python train.py --arch="conformer" --model="sound classifier" --dataset="read English sentences (LibriTTS-R)" --train_examples=15625 --n_mels=80 --hop_length=160 --input="log_mel" --spec_augment=false --win_length=400 --targets=["voice"] --num_classes=2 --norm="rmsnorm" --activation="relu" --mlp_ratio=4 --head_dim=16 --fused_qkv=false --qk_norm=false --layer_scale_init=0.01 --inner_norm=false --moe="soft" --num_experts=8 --moe_every=2 --expert_mlp_ratio=1 --slots_per_expert=1 --shared_expert=false --subsampling=4 --layers=6 --width=160 --positions="rope" --kernel_size=15 --loss="cross_entropy" --residual_init="none" --optimizer="muon" --muon_scale="spectral" --lr=0.036 --momentum=0.98 --nesterov=true --orthogonalizer="newton_schulz_5" --adamw_lr_other_params=0.0014 --grad_clip=0.5 --ema_decay=0.999 --steps=4500 --batch_size=512 --epochs=147.5 --lr_schedule="linear" --final_lr_fraction=0.01 --warmup_steps=220 --weight_decay=0.01 --adamw_weight_decay_other_params=0.05
Rows from block 3, named by matrix and row number. Each number is 128 + 24 x the weight over its row's rms, rounded and kept within 0 to 255. All counts start at 0. Numbers have three digits each. After the name is the row's rms in percent of the matrix's.
# pw1: conv module expand (GLU, value and gate stacked) (model.blocks.3.conv.pw1.weight, 320x160), inputs 80-159
pw1.59 110:129130088116157153149127126130124110123126143124171135143143124129121127139117119109153111140155137137122091145137134129156138152116109123166109137120096086169111134129150103153155158112100100103108130160181114116169085142119136077117119125
pw1.60 132:105097112146079147122117162146090145147147116106189165160120131131112143146121141099125137119112116112128119186101128141121090136128142129129127092121131163099118150142091098125144110175151143140182128126131126116176137146150140105098167107
pw1.61 073:126101114159175092123104112138118086153103100133108116114112099117119157170165137099118114146079133151162157133144132151158084112161125162121085130163103123197152134103125120146151094113122111093097157136124116126169130100101103082153124115
pw1.62 090:106116111149170168157154102116140126097146134107115122143152089103117142128114097151118107154147118140123210127166125106134168135185143135093155080130126181125134155071117115151150080148100120123085147179123089157107138112128161145161109101
pw1.63 066:149099160105134115104174114105122116158101119135118159140128130124175100131123144129141119152169127112073105148117108155117096133119154138085126139128147110154133163064132125155170145123115125138148123133144128138149117125110108157173135100
pw1.64 094:150145155134128130114126112108121128113132138161129125125142106127070179111168139136164122100078143091152117119136114162117118084137121118150179140107128160149146124154137119119093132137144148118098124136154115125091168134065149103129129140
pw1.65 084:108150167110166123164129149103152119149105147124105133098149159129127098090099138090145122105150142082147158076165117087150146064127112115141147084152153093119158124131124120139147126174131106124136102122181096122120122138133096132129124151
pw1.66 110:110092163102121158120180110142135134114136123101140106147132106164146106132136121175118107133152115153167133102099117159140132127130091136141147075126123150157126139142109180138134127139171149151143171106127108141133100119114135104154130126
pw1.67 087:123123108138060114142123142119133105141117129118146191125095150112134143126126132142187143102133125136184115113151132167127125120146158137123146130134164107130084144145051119132120129119155097137162083173144158110128109129129097145124124128
pw1.68 089:163117120145087137115097128115140118110132117102117107114110117136129136144129147125100135147134118132139138128119143151159144164127118103142116155161120064064152126088141116129125102160112112080142127132106162137177145111124116134160101106
pw1.69 104:138140119102116079121087151148167122119130120111160118083124135187129098125070116061141116129095150163112128170107130135118135103119123151142181094112107150111108118147121108113132163144088097112119121160107120111120125131152149124145185128
pw1.70 083:113115124111138117144149136140080113109108113094098105141100124101153147179150150124077128145144168132138126148115125046131132112122126136116119183139111139164147156146206133129120127137129163140081121126148134146136134128097140093112089141
pw1.71 109:112133154116116124095114130117134080125122132122137141153152169143125084108149092107184129104078116132159131137135138121142179080128118169138119105126145129182116115132123084116115140059123099129095130124099083103138157123119142141137109133
pw1.72 119:114130188102101180116133132113098137112159106119141130086124113087123119130130132124141144150142098166101121113143111109177082163105157083139112171128114148158136082077098129125135165106139160131105155127110133134143136126109128094162115130
pw1.73 098:102109126153119154118142123162166162168153110133169147151156150113129146119163149143156155108123128165099117158115125128143180123122118135158119063121104081113122113119137095109138138138117182145159185159110113136137146131162096138147078113
pw1.74 102:154119080106092175112087142125138112156146136107106135136138096128169138075138108108165085145127086124090105140133143136126147129113121143156112128095145170132129170129141145163123107144139119142200129155138153103126145143132122145142109163
pw1.75 090:124157136131185116131103142149088148129160143109149141119122120151151129079139153159108113101119075141096110116107129186141140099115132071158074137144135143120143152136141122128111093101157113126097115067122070137153128183106140141090153088
pw1.76 091:104156156102114131126104140162097111148188110121127109148112124126102140096129162184100147132129148122070166106138127114133136121104087119091106113089135152138102144146144112151136159119148138086156160089134141132176093124156181130083122101
pw1.77 117:127169147139088127132107120133160115152122112155147119199134106127115148139111181128128107121113184099072080155123119115126124109126107103112116123135121167097096171124154166084131149113144177114130091104101115071124128134163117103144122121
pw1.78 090:123085121115122122102189145122054172131175138144169121144107146125146150145173157169107132117087162108077133153102106145134130106122111135059136154140112138135158124088120094124081145118150140137108132115105168110129160108126133144126076134
pw1.79 118:078147144122110097137110131140109136146163104047101152137128106111138142088148144120143150104131132131173116166124139114103127141137078158128109115120134075117110132128130110139115145090182131143108145147137148151144115150169118098125134150
pw1.80 102:092145115120147154144166148098149124123116089116156111075140135141112125141148090170071125095128127109117122112154144173137150105121132153120166147155129101124128117123148121165113120087166098173150160131139141108135147117127168134126137119
pw1.81 098:124121123146131169101163118123092150153123162128117147113148120108149084094096134125118090121142120091128092141107108080105086181130114114136137163116125168129145128150140105120130125136162184138104151138067099106101104091137169187105093163
pw1.82 117:107068156164096123156151108130202104152154137108100133108133155167113118124126132131213079152102142120165150149167125114140154148111141103135119187145122117133122145130088122124104111095100131143151111138143139126109133116102139117123136157
pw1.83 098:140138149125161099133118128107156112135124130160141155146128096126117107139075114173110102137111168128184143140100121089100149107135103168132146116111133109086094137147158131148160126171138141129159146110106123136139191131147155125137152098
pw1.84 102:095127153140094085094083126140116108140128150142142125116121121108131113131171095116144177114143133193069076126092111121092108091121144093162152136102152142155133128157125170116132117135153112120126159142163141116117099113131147162108173149
pw1.85 108:097180102149159144140055169120148125142092136122187127146131120131180107154104113157103107084156135106124130148127129127175149144124145137105093155094125164167105129128128118118136093152110131131139140141156135110127121102133135121152098096
pw1.86 112:082134157112064100086118142140121133167076131114101125132116152110171074141131139134151145125116102138111098154047119131135115124139103155108140124131152098089129128161145074124136132134105138151145115116083104131120133131167107105100128124
pw1.87 111:125071151138116149141089154121150115132162152168112137115111098157086107145134112101158120155131180104115121146168140151131148114113138157110152099120122102181154137112162139119130143132109112143069150123091131164114164120095120099111125132
pw1.88 097:099141162130121116121097118135142162101150097153179096104124139087121139157111122131114097147118120101109178097139104113168124130191123132163085133092122184135098125088131134110143066106148156136141113117124117114137134152150126140128150090
pw1.89 108:113108105124119109163154123137101141093149105175188125138126090121084121115146107105115155124142116151111122156141109125075119135099115136081152144137131114140147091126103156141150150121126126124118119120126073113151123148141129174145103089
pw1.90 093:112161132086106134132142118124128134160134140119145093143139164123165130125157091093125136097133120124133054193117119150122141151130144100126170160139161120113141141121100085181133136128103120144124169176155120109134131132131117125115118096
pw1.91 116:155120044124111079161092157146108120118173107139144119137141102173097133140133088120126097108133149107171099169131145176170118112142119134095148161125139119153131091120140128127126093072152078126117123128099100129112099103177157124174113098
pw1.92 101:129115097146142138144113139111095119125107135127096187151149163126155101114131131140155131139156073109168103114121121112100108132110160142108108113136099135138144059117066113112118101062126077144124117114161103105087108138114131095141139108
pw1.93 095:123070133099111133086114144148090130124119173143120106132133105144093106115122070158121130146155173149168138141189140102123176114122135168136147123108143128122130129108146117121143104142162163107145116136126182095109150153173095141099156122
pw1.94 105:111089119125135134115133122168095142135141144097145071161132139099141125091128104132110143110107152097082146120116123088166150112125145196089152125111120142122114112131128129142162128085146152128131141137075120109126111117075116140123131111
pw1.95 115:133142138117124151106086126141122159130165123153180176153122142137094077101120068114108127134136129141144157128122128131108170120143130101135111148145148122105149132112136132154131119130184104151143141126144132122129079135154120108148146165
pw1.96 108:137085166153087138144105132159137133181105096108122105150156104121090162142128157141112120122088143096162142090165120127106117194162166157163104122135111153138138159117092145094107111172098145086101114128124124139112076133096135138130129090
pw1.97 102:147125177126085130131143154095121120110118159091079129096108135096110118078112160103149152117165129104153135104133105133115177161149109184164117132155155117111121162089126079120141069133117116158093122129151149155134146128127131123117156104
pw1.98 082:147122118080107139104092119094090117138140083130156152153097094109106111154111128155160129097130118112133149100099173084179080130099120100143096170073104130136116118144109159139133114166120161146094173111155105129138104124147140120141157089
pw1.99 096:152106187125131107122090127124154116143140142146131096117098136136182095134106150140163148118121125113150150158140099119157138056146121125107125079149113129139136167146145150124129107137159181137133089086120148123119137159145167117169100153
pw1.100 073:127154114133124093064152118080122112154162134125127145124118163154141151097061097150110110119120162117081116109121130125112123154130109105104129118145146095097124164120127118137117128134077109160172109125124102155096113166154104175127181141
pw1.101 128:131167150128161143095097105102088135124077105103139099169143134153083139134069097121068139158135146126167108120137144123103156117128129104103140133137159160128122116111123149138123112094111127135113140120122116145149146132116134100113114137
pw1.102 103:096143171137152150125158122144143140111170128113121115121107107122182091112106112118152081108116143141159092145117125123146127135146117127140104094147140177140117109202092119121108171098090141143133108093130167124120144136133126099116142145
pw1.103 117:126151118095101129103152176111123122125117152130103128149154189102138162102101106117128146136108133156137123095129143168120150144159129132116134078135171105170095143149115076153109116181106119157155113124137147153137141145114154113159103116
pw1.104 107:143122144132122157087129184099116128133174160083068095118117148114131107128125126147169118123054106137154147145115126139154103130135141131096116136113150146117142124142158162184148154166169141097124101140096112146122139124130141112118149105
pw1.105 067:178111141148162149126161116148104104122148110148147157133116162130149119157111177142156109125151130161116189121081132141107135098161135138100132084130162126143123123126078136158114124178147120101122094071121147119121116101181118117156182116
pw1.106 103:098122163147094146126168148113111130100150128157160130106125146163127181138123109123089125110144111127129134126136122146168091052130117073155128102108102148172085141095159144151138094110106135162123128088112102156130161104128110119115139108
pw1.107 101:134174122145104105125147140124098115156111117114117155091121129133102188093081171096134149151115097126103151152103146105137119098137092123139142113139189095128144100135141120116120118123112124137176122159133142114090118124152160120097151109
pw1.108 100:105114088083121118145148132124114135101138135155182136136158134083128130159116126108098139146146168160163153149123136128156155068128129131170162160116117118112096169096105175114158142123102164137109115143095046166142100114093145132110108141
pw1.109 119:123130148149114150150134110105130111138133113119076141152154087063094121118119128119117153134108146152107113076109135095137115157131151129112141144148101073157120112128145167118154152151124141108138140152112165113115106155098136144153126113
pw1.110 111:120159123153091092159151108138111133113128121147124154147089128145133132106116134155137136136116126102104073125110115147104075096076093121123122133162117080099111123117125174120122119104129120112069078104125120090119101132156157128136103125
pw1.111 083:111126111151113152093134126102193146123115123140135144095130155120110098130116096120147154136116126123146156101181119116137115152123151106092135129112191125116134121172143167183106117120110137132146164119108131130119091154086116147144128092
pw1.112 078:145113125149119100139154152166084114148188144109141121138138172114168128120111142122104093119098123169158146152099146126098136114157141126185164054114106131110124174146119112115116133139126107137110141133140146141087133180133128164118193085
pw1.113 098:131092177098180104148144095141141132119163118147120094092142146104138126159147117134137132087165090126191112095137134150136138112160117124068107110151160093114122149126115131132176133097087133143145166141141103137146167124135092109107122114
pw1.114 075:093118099110135194149075138110133124172157133178118111124159120157108163156096141128119090101118131157123111145095112101132132144085137102135151122132136143170167080101147136152153098077143146120121132150130112107161181095170125150104076134
pw1.115 104:085166142125141134109085121129123129104144140118155120149146130173118112112097099161054136130169133117142141099114145100086133099130154125082118175124144138136107119088097093152164122161068139110134120108129131148147162114139102120120117161
pw1.116 097:120154194164077172145094119096110093114123128132147132128116141094124149124187127121091096111111134133171161137078128138118138145172100128131138109130089116104142117141127129166077113172134149122129135120154138115149152130119135096139138116
pw1.117 100:115130153109110161158141148154140125145150121160114150144121183169163117113147171118164117170121151135124078133127124139092138073102126121152090089142141126113097196094093113136144131142114108150112152077121136141119115132131110113124119192
pw1.118 097:141117108129122138124125135092136124130131133144115099125109108087111091093118107104105117117173128102149119135085145123145104116126141138153152106175102095140159092146151167143155151076101116153143145101128137119104135110116131140131135137
pw1.119 094:137123117100184165109098121087130142147093129155135124083133120096105100146179160126100121118157139144144208143094125168138130129157131124110128099152190143087131112149126071148115146125101102133104116139098134108142157133106148142110103156
pw1.120 104:126153127109161100146179118136080130107144116112152125097131119138160115140103160108159146133143086122111146115108136129128087123116118122171099142134120118144136134127092136143125115114085137127110122150145151153113135114152102145142117095
pw1.121 084:163141175124162129156090147147077118116170132149110102118171092124112127164161123153118157122096120113185160118096101137122144143115111145150128149126188122138105104106096164157107140130168097103091142129150090113134168114127139143143081108
pw1.122 102:139135095126112133143150070127117164152111100088159134166093067112153113123134155128112134143133110147114095125128135145148134136131115143112098181134132096133163178126154146137117173145126135140130098128201157146128136100073118132118161145
pw1.123 112:099105149185087146135093098109161143135105156105102131141104147119101139103132114117146113129144150142123152111124115131147107139132088153117101108128149144104137138099099114105153170112095140136130125124149141138129126110142141163112124122
pw1.124 091:148153085127111116119105148134114117124108114137129125122156105132137106116145114132196145160103189104152180071127143127116160101107162131170125083110130197108157135115125112141114142117134128114132129108148114117158143140128132094129150098
pw1.125 091:118124132129144123083091110140142154118095095139121097152104115184164073112136173057128098123161088142131135126121132118146085090137151106171106146129118107128191141123155141110125122134163120149134129108156117087105141126110134179136131127
pw1.126 092:145140102109134165131174135162073122137167122156138132102127103147164102138122111151117145157116118123144111134129147126084118137126139113128158164125152109097113082127094102147139143099122147143130115140126169121109112159132127130193099136
pw1.127 107:154184119124083173132107144161093148141117117150127152149100118168148190141124119087119157138107115122108141114115128134167102126141102094159137137118111092099171086136135171141121140121077156142116129132106136116115153133098121102118184112
pw1.128 073:124135146157159082128109134158100104115074142141115142130156143141149163110128129127133141121105120097106147120150122081098132093120117089101194152161148148089136142136168136129124122101121112148108104091113156121110105142147121145116114145
pw1.129 084:165116159115127139124129114136159132093160105174177093128086105109202110142075150110132137142102129068099171136111129125142144152135122130148136118134141134155133106117125121124138063109079112132156154125165138098131121143098165116168113069
pw1.130 099:119108155112139122153153101128105113122167056097121125121144135167128160124176176144115134159128144118064092115113111121069120152089113113139140107161114159100100144132136139111073068093164129144085138083110103143144125101107129119115144121
pw1.131 094:097144129134104137107147126128166101171114128111134102114121136125100145123163114091122113135128119166100118116138114143105110089139116182144130127124120157153117130108136099059154139100147126145178135097124141168092090081132115165128137098
pw1.132 102:116119157149100154147162122125075113108134156164097152104106161082108177149108126126140143099121158125152160091128115080101135164135145115101169176086081129144173143170141154131094098170105110131100116114143108118117133107124141110121116095
pw1.133 107:099143128141145098147123119074150153133170140038128151084131118094126115136157162119176111106153158116136161108118130104098100165097076123150106119116127155128131112126136105150181141103108152106105126108154142127126139131100161114154127124
pw1.134 103:110107099104112112124139124178088144158125108078193124125119139122137110168129146105136065127125155137106127084131157135134172140109145137094121116149136137145149149101139148139172130126089124105129160190174117138149124111107141118125114097
pw1.135 099:135100140091119118137135117141185148117130143144148125138151124168105093120113143138135180122133151143132107132140136119137130131107130129108153156113085136136105096135130104195127120091129149107094102138111120092133125136093132134104097127
pw1.136 104:127120151148117156148103143140151137151126112120105130138129119148149107146074188175078143151122130123101096118146108125117120104101073125139135099144112139158169154158128157125119107143108172176142134074130117141128115105140114135110073090
pw1.137 106:122086166122129161126089110124105130123126106124119137137141133189080137119121132172142089160165148150119117101151109159110166124111162101142162101134171111133096120099134125136142132127134123132175089134161116146135145121129106147079125122
pw1.138 105:136122115137104183137137143147093110135131162113040123101148122149127076100108108162135153139102112139126120105136124131106114146108100097139141148133113116120141075129142122118111143139105115121123105146128143178127163112132164134110138112
pw1.139 098:138127138088106127128170103122145143157134078125126133126154121094117103109175142146136123138115105133116131120166157123146139099097097145177092165170149118121109126154134153099128142112117099106098150181126135095126122126126109085142169142
pw1.140 112:103094181120102152113122115114090155125108148109112111128156134117107152100138168114072159111147075143111147115110108123092149119114110154174182111133147118129143127110158110115125096139171145135163136108108155177100139149113116156124096128
pw1.141 108:105114167127108143123176119129115074132150183093154150160125132124130141139074132091080165127153148123102148174145130093115114137113118113127136139133128095151090114125101103160136116097136130121144134109119102136152119113160101108146159134
pw1.142 085:112142100137191165132147120166104154147102120136129075122139134089111166167131124143132117140146106132119146159096107101097116099117144111107173161123110108125140168174132125105167117094107145146147090092104165117146131150092122067170113118
pw1.143 093:108112134137126126067166116109130127075095131138102155104105149131108140133119109117136116140089131066150101140106126095139135182089129112089104130104126107134128113144129175096125134142157103094134149157151130148118125142161168105090149127
pw1.144 101:149117127158144101110104121108101113194169134113181129101120096106164165143089126109126165140093133094170143126071122150168110160145162117123103126112108147117118121110138118104143120134134119120124115124135157120119130156112159115134080117
pw1.145 120:121150163158108136172167125129144130165104153137113161100115144135109163134121134174177128119175113148101110119128129104130114111110124121134157097108119110103111134110137173124127116103128142116153132122159148116138093108105164138099177178
pw1.146 093:097126158143127112109172140110128128136139132116158136156121124113080158108181108167126130142139089116130111136142102098125108162099160196134128117120091071104155117137124109132124155154149130103132149170121098117126087172151114149104143157
pw1.147 108:120125146131130109112157117128146148116106108091131159142103099075144129099120117139116152147119147100095109096120137117159122108156138154162142116129115130103145152124178108103107092149148126136122106177131097124096121127177121111104116141
pw1.148 085:146098078106119138112181118105162169132141130100094101100139132138110106154140144139112170176150126152120106109146151116117201082132119158129121078109117118133117111163129157119111111135163100107109099139118114137090164149138091113145146117
pw1.149 069:137116133153150109077140095119123113133105142114086137138150156126086136127139140156124102155099113146111102101127097155138141083121115112095121137104125136148132141151097104108173114168089120100119163082120156112121147155133146135127104099
pw1.150 094:110156148149146108131130158120154146143166151099125106133140098114095122164108205106123119121092112143118112178131120152094134157141124133145136094127148111150105145161130120172133123131106122126148144134110121124174103101112150086116094150
pw1.151 115:153131079093086129156160130126139107179129113107158099166134167167138109119078134133098119131101119147129101158136161153088098109136121083124114078127143134089089104144127115114083140099076119138158146141103158106108130113143091118136102168
pw1.152 112:124099122146160121117147171122199123133102111121128157136115139131162151134136092141134117116163153116117144155130156112151141135111150145133154113124104157162067147155153127112133132103153093146161143100132085140136109126115119144126150123
pw1.153 107:182150122104145153115116122142124100107098160160141055122133138132146121136133122164138098133143162129138127144145144106113160125122117170100164164131130157110113144137134104090100100154129111133154087149099183121123150099130144133128170060
pw1.154 100:137121129125102118119099130119125133187092085102106147150140136149128088163118174157106127156153137148120175114158136128089108143107087118163141140140195099106129141082159152114120114143104075144120152160110075166118133149158098112111152146
pw1.155 094:142159142113144130103089110145144130111165148125104169141134127125075121087085111126086149126148100125131155165109126115143036144104126128093140140144093136138126136085100152158125137124154099125113114117150128129109133122135087102093099136
pw1.156 080:118115118141097104083149119146099118136146119122096110120131122086163129123158156159114141140151128134123154102129155140087065140120151123137127143133162138126128110114129100115106090119144110124111120132139113113138083194106089135132106118
pw1.157 128:130162125154138143093128129123152154162120147133120161156110161095138156097173140133058130129123153138139082160136117139158118097121104139079128138122194117176133140140145132111133118109069116136140107091131126158110122112112087135109119188
pw1.158 103:115136156092070168133120086099155140176143139135154147102115152127138151137152114126131145137124174104119131112118111150125170108102132150091125126120124113130110155146164120097130162109162104144105178133123155116176116141134105155132148145
pw1.159 088:110096140198115148143140159141130158114118132131123156108113143152122112153077143108166128140150170137159086136168106092107136085161152154115118107143135085116126132094102137169100140162115108125097107125123140107133097119136119142131126172
pw1.160 109:107077119156158090121110088109122104119085109110114178128115129102116157188091130102125136142152140099159116101123118145161110134138092114140167195119121133131127121130148155157097098139093088153091126141073139133162118118109119124150151127
pw1.161 125:114130156161138100139148125137125113126128116168115096171124111170072148116183115195135132124133136104151124138136140119163070161117143128103184150144082072106154175118151131132131153117140128127154169129158113120147162154122149091118079148
pw1.162 088:116120181173172124170148127115131144146113096143102117112124135180146121115112162137146125143115131134177150148110146147156123135151110189132159140150085161136146164152099093127145121103155109142135164113135139135145129158093122101150155129
pw1.163 098:108120090160065102179098133101136159125123133164187119135150107158177130107140176131122102140164111098143116112120100142151118090124110085137119133141129154112130121137132133133145126152156144163119126120078160090110121149145117145103133121
pw1.164 125:084153111185130142152172123148126144128137132176177108120143103100123112128148095089125120133122153149132112119057131144120139168158116123127120180128113107125108114173169179114139158148110140129165151135149151148131139120128142144125136170
pw1.165 080:122155046124128163180086121115127148097133129115134179107174163104127136139139150127164123131137066129111138141118135153121118168131122109152094136130120161131059136149122126138119145113169153132124136139123124094112115113142113116119118073
pw1.166 115:087134112120141130141114127114109138107137152107114133085134145133165068135152130107142130138139147153147160106103136119138153138133131137112133149141110142180147146153145138160119101126116103111148109137100092138153113091105100140131113108
pw1.167 107:154130175109154129101153115085133134115094138164141077126131129106081120126117121103145139110113145115110159076125117137108101141099106168109131113106114146107102128109155115120157126147107098131126144178118089131125148135118131112152093133
pw1.168 101:129131129141126128121117083140131109089099123083120160120149072103136144107134128118131108118099093120166122139129135138115141133131125184156097134107112133107076093092102123140162070119145139111143154070138102109098129110106163097125107070
pw1.169 107:149156101122103102142177097125122112168139166119130164138164129186171128139149162147116116148113124130106113114097122110151114113127132121137127128124096132124152106140162099121144121083130127168105118115175163120141127142082135117138149114
pw1.170 084:116115139115137096191143130132114148131116098105148114104120145122148145064101133158134154096117129111139146067143117120119114160133104117166141085086132117144079152127156127158130122090113083128126147140123106098144118179170127135144152100
pw1.171 093:095107150107129150140172134127131173142180137134132136150186118126166083121087120157135125134154152154115140154091131120147131140117155130114141074136153138097124099143103144088132118112091112109184183131052141080115119140125154128117123138
pw1.172 094:153096112135146158095092154152129122105138141143136128077152124146118153178132097104168088147159136132172128102138157103105113075123098111145155111129120146168139147129125134116101121177184099107148125106172151091131137151051129142172132130
pw1.173 080:144092136142108129113108129135124121115107106156125131124130091129154159177132111140141115132162145154101074112114122147143177085115136124164133120103184100136138107137122153148085134147153128140126121160143099127115110182113108132142152077
pw1.174 122:133084078105120157123123103108155104128114138129118164123138107128096113103135134121137115127114137115145100119124135122162156147131129159195115125126118132112153131111158107132127118126079095109115105117132159167134142133100125120116111113
pw1.175 120:167143103134114123168071149105149106114116164048125136112133173123114072117090125106103143151173125143138140159109120122132095092118124104143133127130161167138143124126084111116103165123142121126164123173125137141122150127161146166134145138
pw1.176 091:128131086120154161144184118113162132103120146145123169125148160149105173167111132158103085119136141134119143123146100152114100105153125108106074113125174126116101064089124094139153100118113094138102087142118126113123159122115178104151169116
pw1.177 079:189117116143151140122111141138119128142130111111143161111109135184124107173151142156155149155162125116118143145120118133128120125122134181159101082123120158102169125129119105140129117145132151166147119101133122115106150121131154143154131118
pw1.178 082:150110136123150147087150136099113139163117083096108116117148132108151092127116130150081127103137145135125082117115127121139142138117142151061119086147155152134099047139128125134121108076132117143105125112172147117138185095157115132177156112
pw1.179 077:140178118175104115110105143134145120140117116146153128138133119125160146107106115092137108141166143086079103119103115111129117156097126139129110127141129127104164119120095107123135153124139146132096113113114115130103132123131153123109144127
pw1.180 095:126116073155081155153121114122116106147138068117144116126099102128094130147152125116086138151123115123127118118156129135136133162176141146105103119108115127137130126120120091138134103141124068106151108075121124126131136130147098129087098120
pw1.181 102:143121160127097122095150105088131091120080102118110164134142163106136054124126137158139124103159137125122121121177146141154114111131081149181070196161147152133140120125104172113142134154089138134152149127138101141118098150116120128132119133
pw1.182 104:150124101107099137135143112145134112081153149105107122132141101111164120187097140090160108118147146159153122168107128107096156148128106107120149142093146188122070158165100167124104131088132142112139175147104111108130167123087147113104152126
pw1.183 107:133156084128152130159122136139132118117179135133128101145156115113134154161100116093153150109172122124118156144173135179117138099151119120141118134157125130105094123155121054125110109129166107118106138140107161114136110091138135106116118083
pw1.184 087:103128133167082123096088125167135127135118132122114094102139185132100158163150094142198158121099113140111163138130148127154191131138122104126139083128086142144098143103137069159128137154129101122158138158202167116120127146140117087151101105
pw1.185 106:106133133150154099157113121101123143143101097103175131139102119184129125162119160114147138166107143133113121151088126143128114173139144120135122111092118106122151100116178164160165187120144145146136117132097180104117138105131130124145077102
pw1.186 107:141135100135148135133126126116123128122137116111122114127152114112118090109104150116140161115118116112120122047204129115175138165119137129103147117155105145104100110099128141112138132123143109097143102120164146122113157141134117121146139151
pw1.187 067:138120079113131181173135135139108113102108132154132105106152166117157141158136142119120165151136116135168106125072138112153144133094146109120147106134105101171139114172137106105106156167096104081170102153156134132138109127129102106120120114
pw1.188 110:153149124143089122151174125144079125116180153137126147166126112107134138135097136122108187096077104123116101117119119163138150095155124107143099178115106153129145156122166142184139137163045140125143140119146103145139109149130145138159144098
pw1.189 118:109121091158130165158189160132085120141102108172130141094105158174132099145121135120130124102110098156147150163123105133121142112123123122122142115137128078141134136070097129082134134145129144150164107121138110124135135135112159112135112058
pw1.190 104:112110154100050143168180138085148131139195160158104124112115156158161136144089122138156113125103146107081120116145128157125113181137082160163103135113146151148114140137110138122128101134124130118116131087129135145114158126124117156114105123
pw1.191 106:130151114132138100132126107132083099141125109154095132135140136084141179125144137168149121129082139175139163123091140134132131119129177170044140112091133115134171082143141087111119138156143140079121088123120173148134104139088127149115132099
pw1.192 095:151098134118161147189140121109132124077164101124124139119169106104139206127156126108146117099121141134152139140128143126135118146151125067087125141121121127129133111102151108158069131109075113115096115184110120155135120112135128121162166107
pw1.193 112:108169130153117117122110125111179134114130152076127111095106138160150151138137127142141123111138130129133112161105118149144088135103159117132153141139121148097098206162157159151152152165127140150112113091139146115117164152118110120114138141
pw1.194 073:136094135121123130121086150143161122131146123086155099137131156126134109142126167131108105158158105144155121161082147089175168147138101099127156140136161129092155112151153161120125149122129113088124163055120144143104168116089148129130109144
pw1.195 086:144178096160122091105114105132173168144090098105146121152157103131102117098149151148147138123148118114185143150166155083102117136134128132131105122097110172157162152114134118128082095136172183158149099137141113149130138098151114123136110109
pw1.196 085:147132156127146081109117101131117091099120113100129131124094136115113156116120100100146126159174163155128116129127148171115141106116114090139107153145099093145114164103146110163109113109100112127109087127161098154135148110151138145099135107
pw1.197 110:155115109125145120106106125139133147126143124105119155130133124120117121121119100115113133123149117116183203068144110135175149094106120117124135195127187134129137122086135148096105093150123105123132155095149162101135134125138096135120134114
pw1.198 108:132139169132119166130104128133110131112149074142147183129089160165114151119127131160188121127095124121109093079108131115164110146146170102151122152141158151141123156126110135170125159166153149088140152141146150146135148143131120140127090106
pw1.199 105:132151155157151105131078167127158153138109126139158132127132118121123160105120103161138116127091133119162163102104128098106157152162132167133102090143165158167101121118129096117103098133131109152125121103109143158100145128125124153147089110
pw1.200 081:119137178114146148133146149120100169096151112106135147152107134164112140146126180087073151111152135107158153109126142109079113120132140133108171178101112132134129108128216152175140133102140136124135154102096136098136131074101128105131186109
pw1.201 098:117122160092120133115131155105154160138070098133120110113124098141118094178126156119120090073120162074129133161146136118136171090141114142155138110147108169156095108159107125125139095107035146120136166140181140127123140106120116126141144090
pw1.202 097:098116113144114131119148139113107167108134080108074094132126160143085175125108125162123127119124168092150143133175154129173148181102115115122123146130158131155140142101145131132105106119142128141139148102187120138107141123073129149106106120
pw1.203 078:147112106150124132147163145130139154118182126098173154109123160134076098163135158168149148119121092152095105117162117118142098119123148130147136147137121136128165141165154138170073146116171105150094122128127151100126134127085104106149085130
pw1.204 074:115138173099098104093107092139099137158115068153123156157140084170096130139163142129092138124114129115144115093123125097123113117116107115112137109116127090143151133116153117113088114114157152118123174125114145129070135155127089139108128113
pw1.205 086:117117132143145124128128141141118120124084127142089100155141143147134116188084161128106098148090162117098135134120134106132111115094154082131157132148118113089112143098198150127088110150127126157104133159133098150111133143118128089148119127
pw1.206 124:145133105163190117139117122125086100141142124130117063128141115140114074135148149146106090101145107152149135105090132109098087085149117086086116169141092162143127121104114167094117117103130163127126118084125124110146118129142157152109118087
pw1.207 081:128118130166132173128132100163133147092092101169146118110154128119134151115135166142131142145118112140121096101122161129171126092148145163131130155136130147135096116081100114135109137142151131122095154146173125166106165152186079102122113132
pw1.208 083:136131229108089129132128087137133144140089106135087140112163113122127141160127089139085146126103142125085149116097107106135117154122113143102128108172125163126117187191137124133090140069142143130120117142088102145136104153132124082122143165
pw1.209 091:107132112125104132133127158095147107112110183130122135087151138136118090131130100104089132146134147137066133121163129102106109153141142132171130165119106135151136164102126098136113137138079128127076116119152089108115147110102164100143124159
pw1.210 069:146088127123129108130131126154163141144168073136083106145115117092159126165144139130160155117110153137122123107108115175121101163165136086169141195109108131132127133145152178127112146136133112136135117148147143136129083143134136165123142131
pw1.211 109:105107178118175082098114108128172069126118144065125143127137133147111172107141124144111128105145101171114142115145125125100160163131179144166111104119152131107133131149145130133127134129136095080093129150118127126104120139192127132154137128
pw1.212 093:135134112134138134126074126143091138138115103130142123153184111120154120159135111162101131141116148132138110198116106132151131165110141144180127181141125148125116130100133153165119135192146144126105121100147119106128114118114126111116177126
pw1.213 118:079168166138168103141131140132103124085104170137137128114121168119132061123073131131146112134103151130170167129139122133156071142146139146162108093143136138126144145112133121111150095150104146101116121147115152141141146126115129089159110124
pw1.214 079:124124104159177140093103146112146125098086122154087115129138117109093072154117106135128100160123116125105176142104128128159137102148147110155085197143148138107135092117148175162093110130130155115157119137074131107125134104131161113160085090
pw1.215 103:135124117143085114158123118133110118129096057118141122137098084142082163125105149118136140113148108112156130093084145117148091110142088132146104154133140129175158130114138127089114169128126138141101127135140117148102104127116150124111094110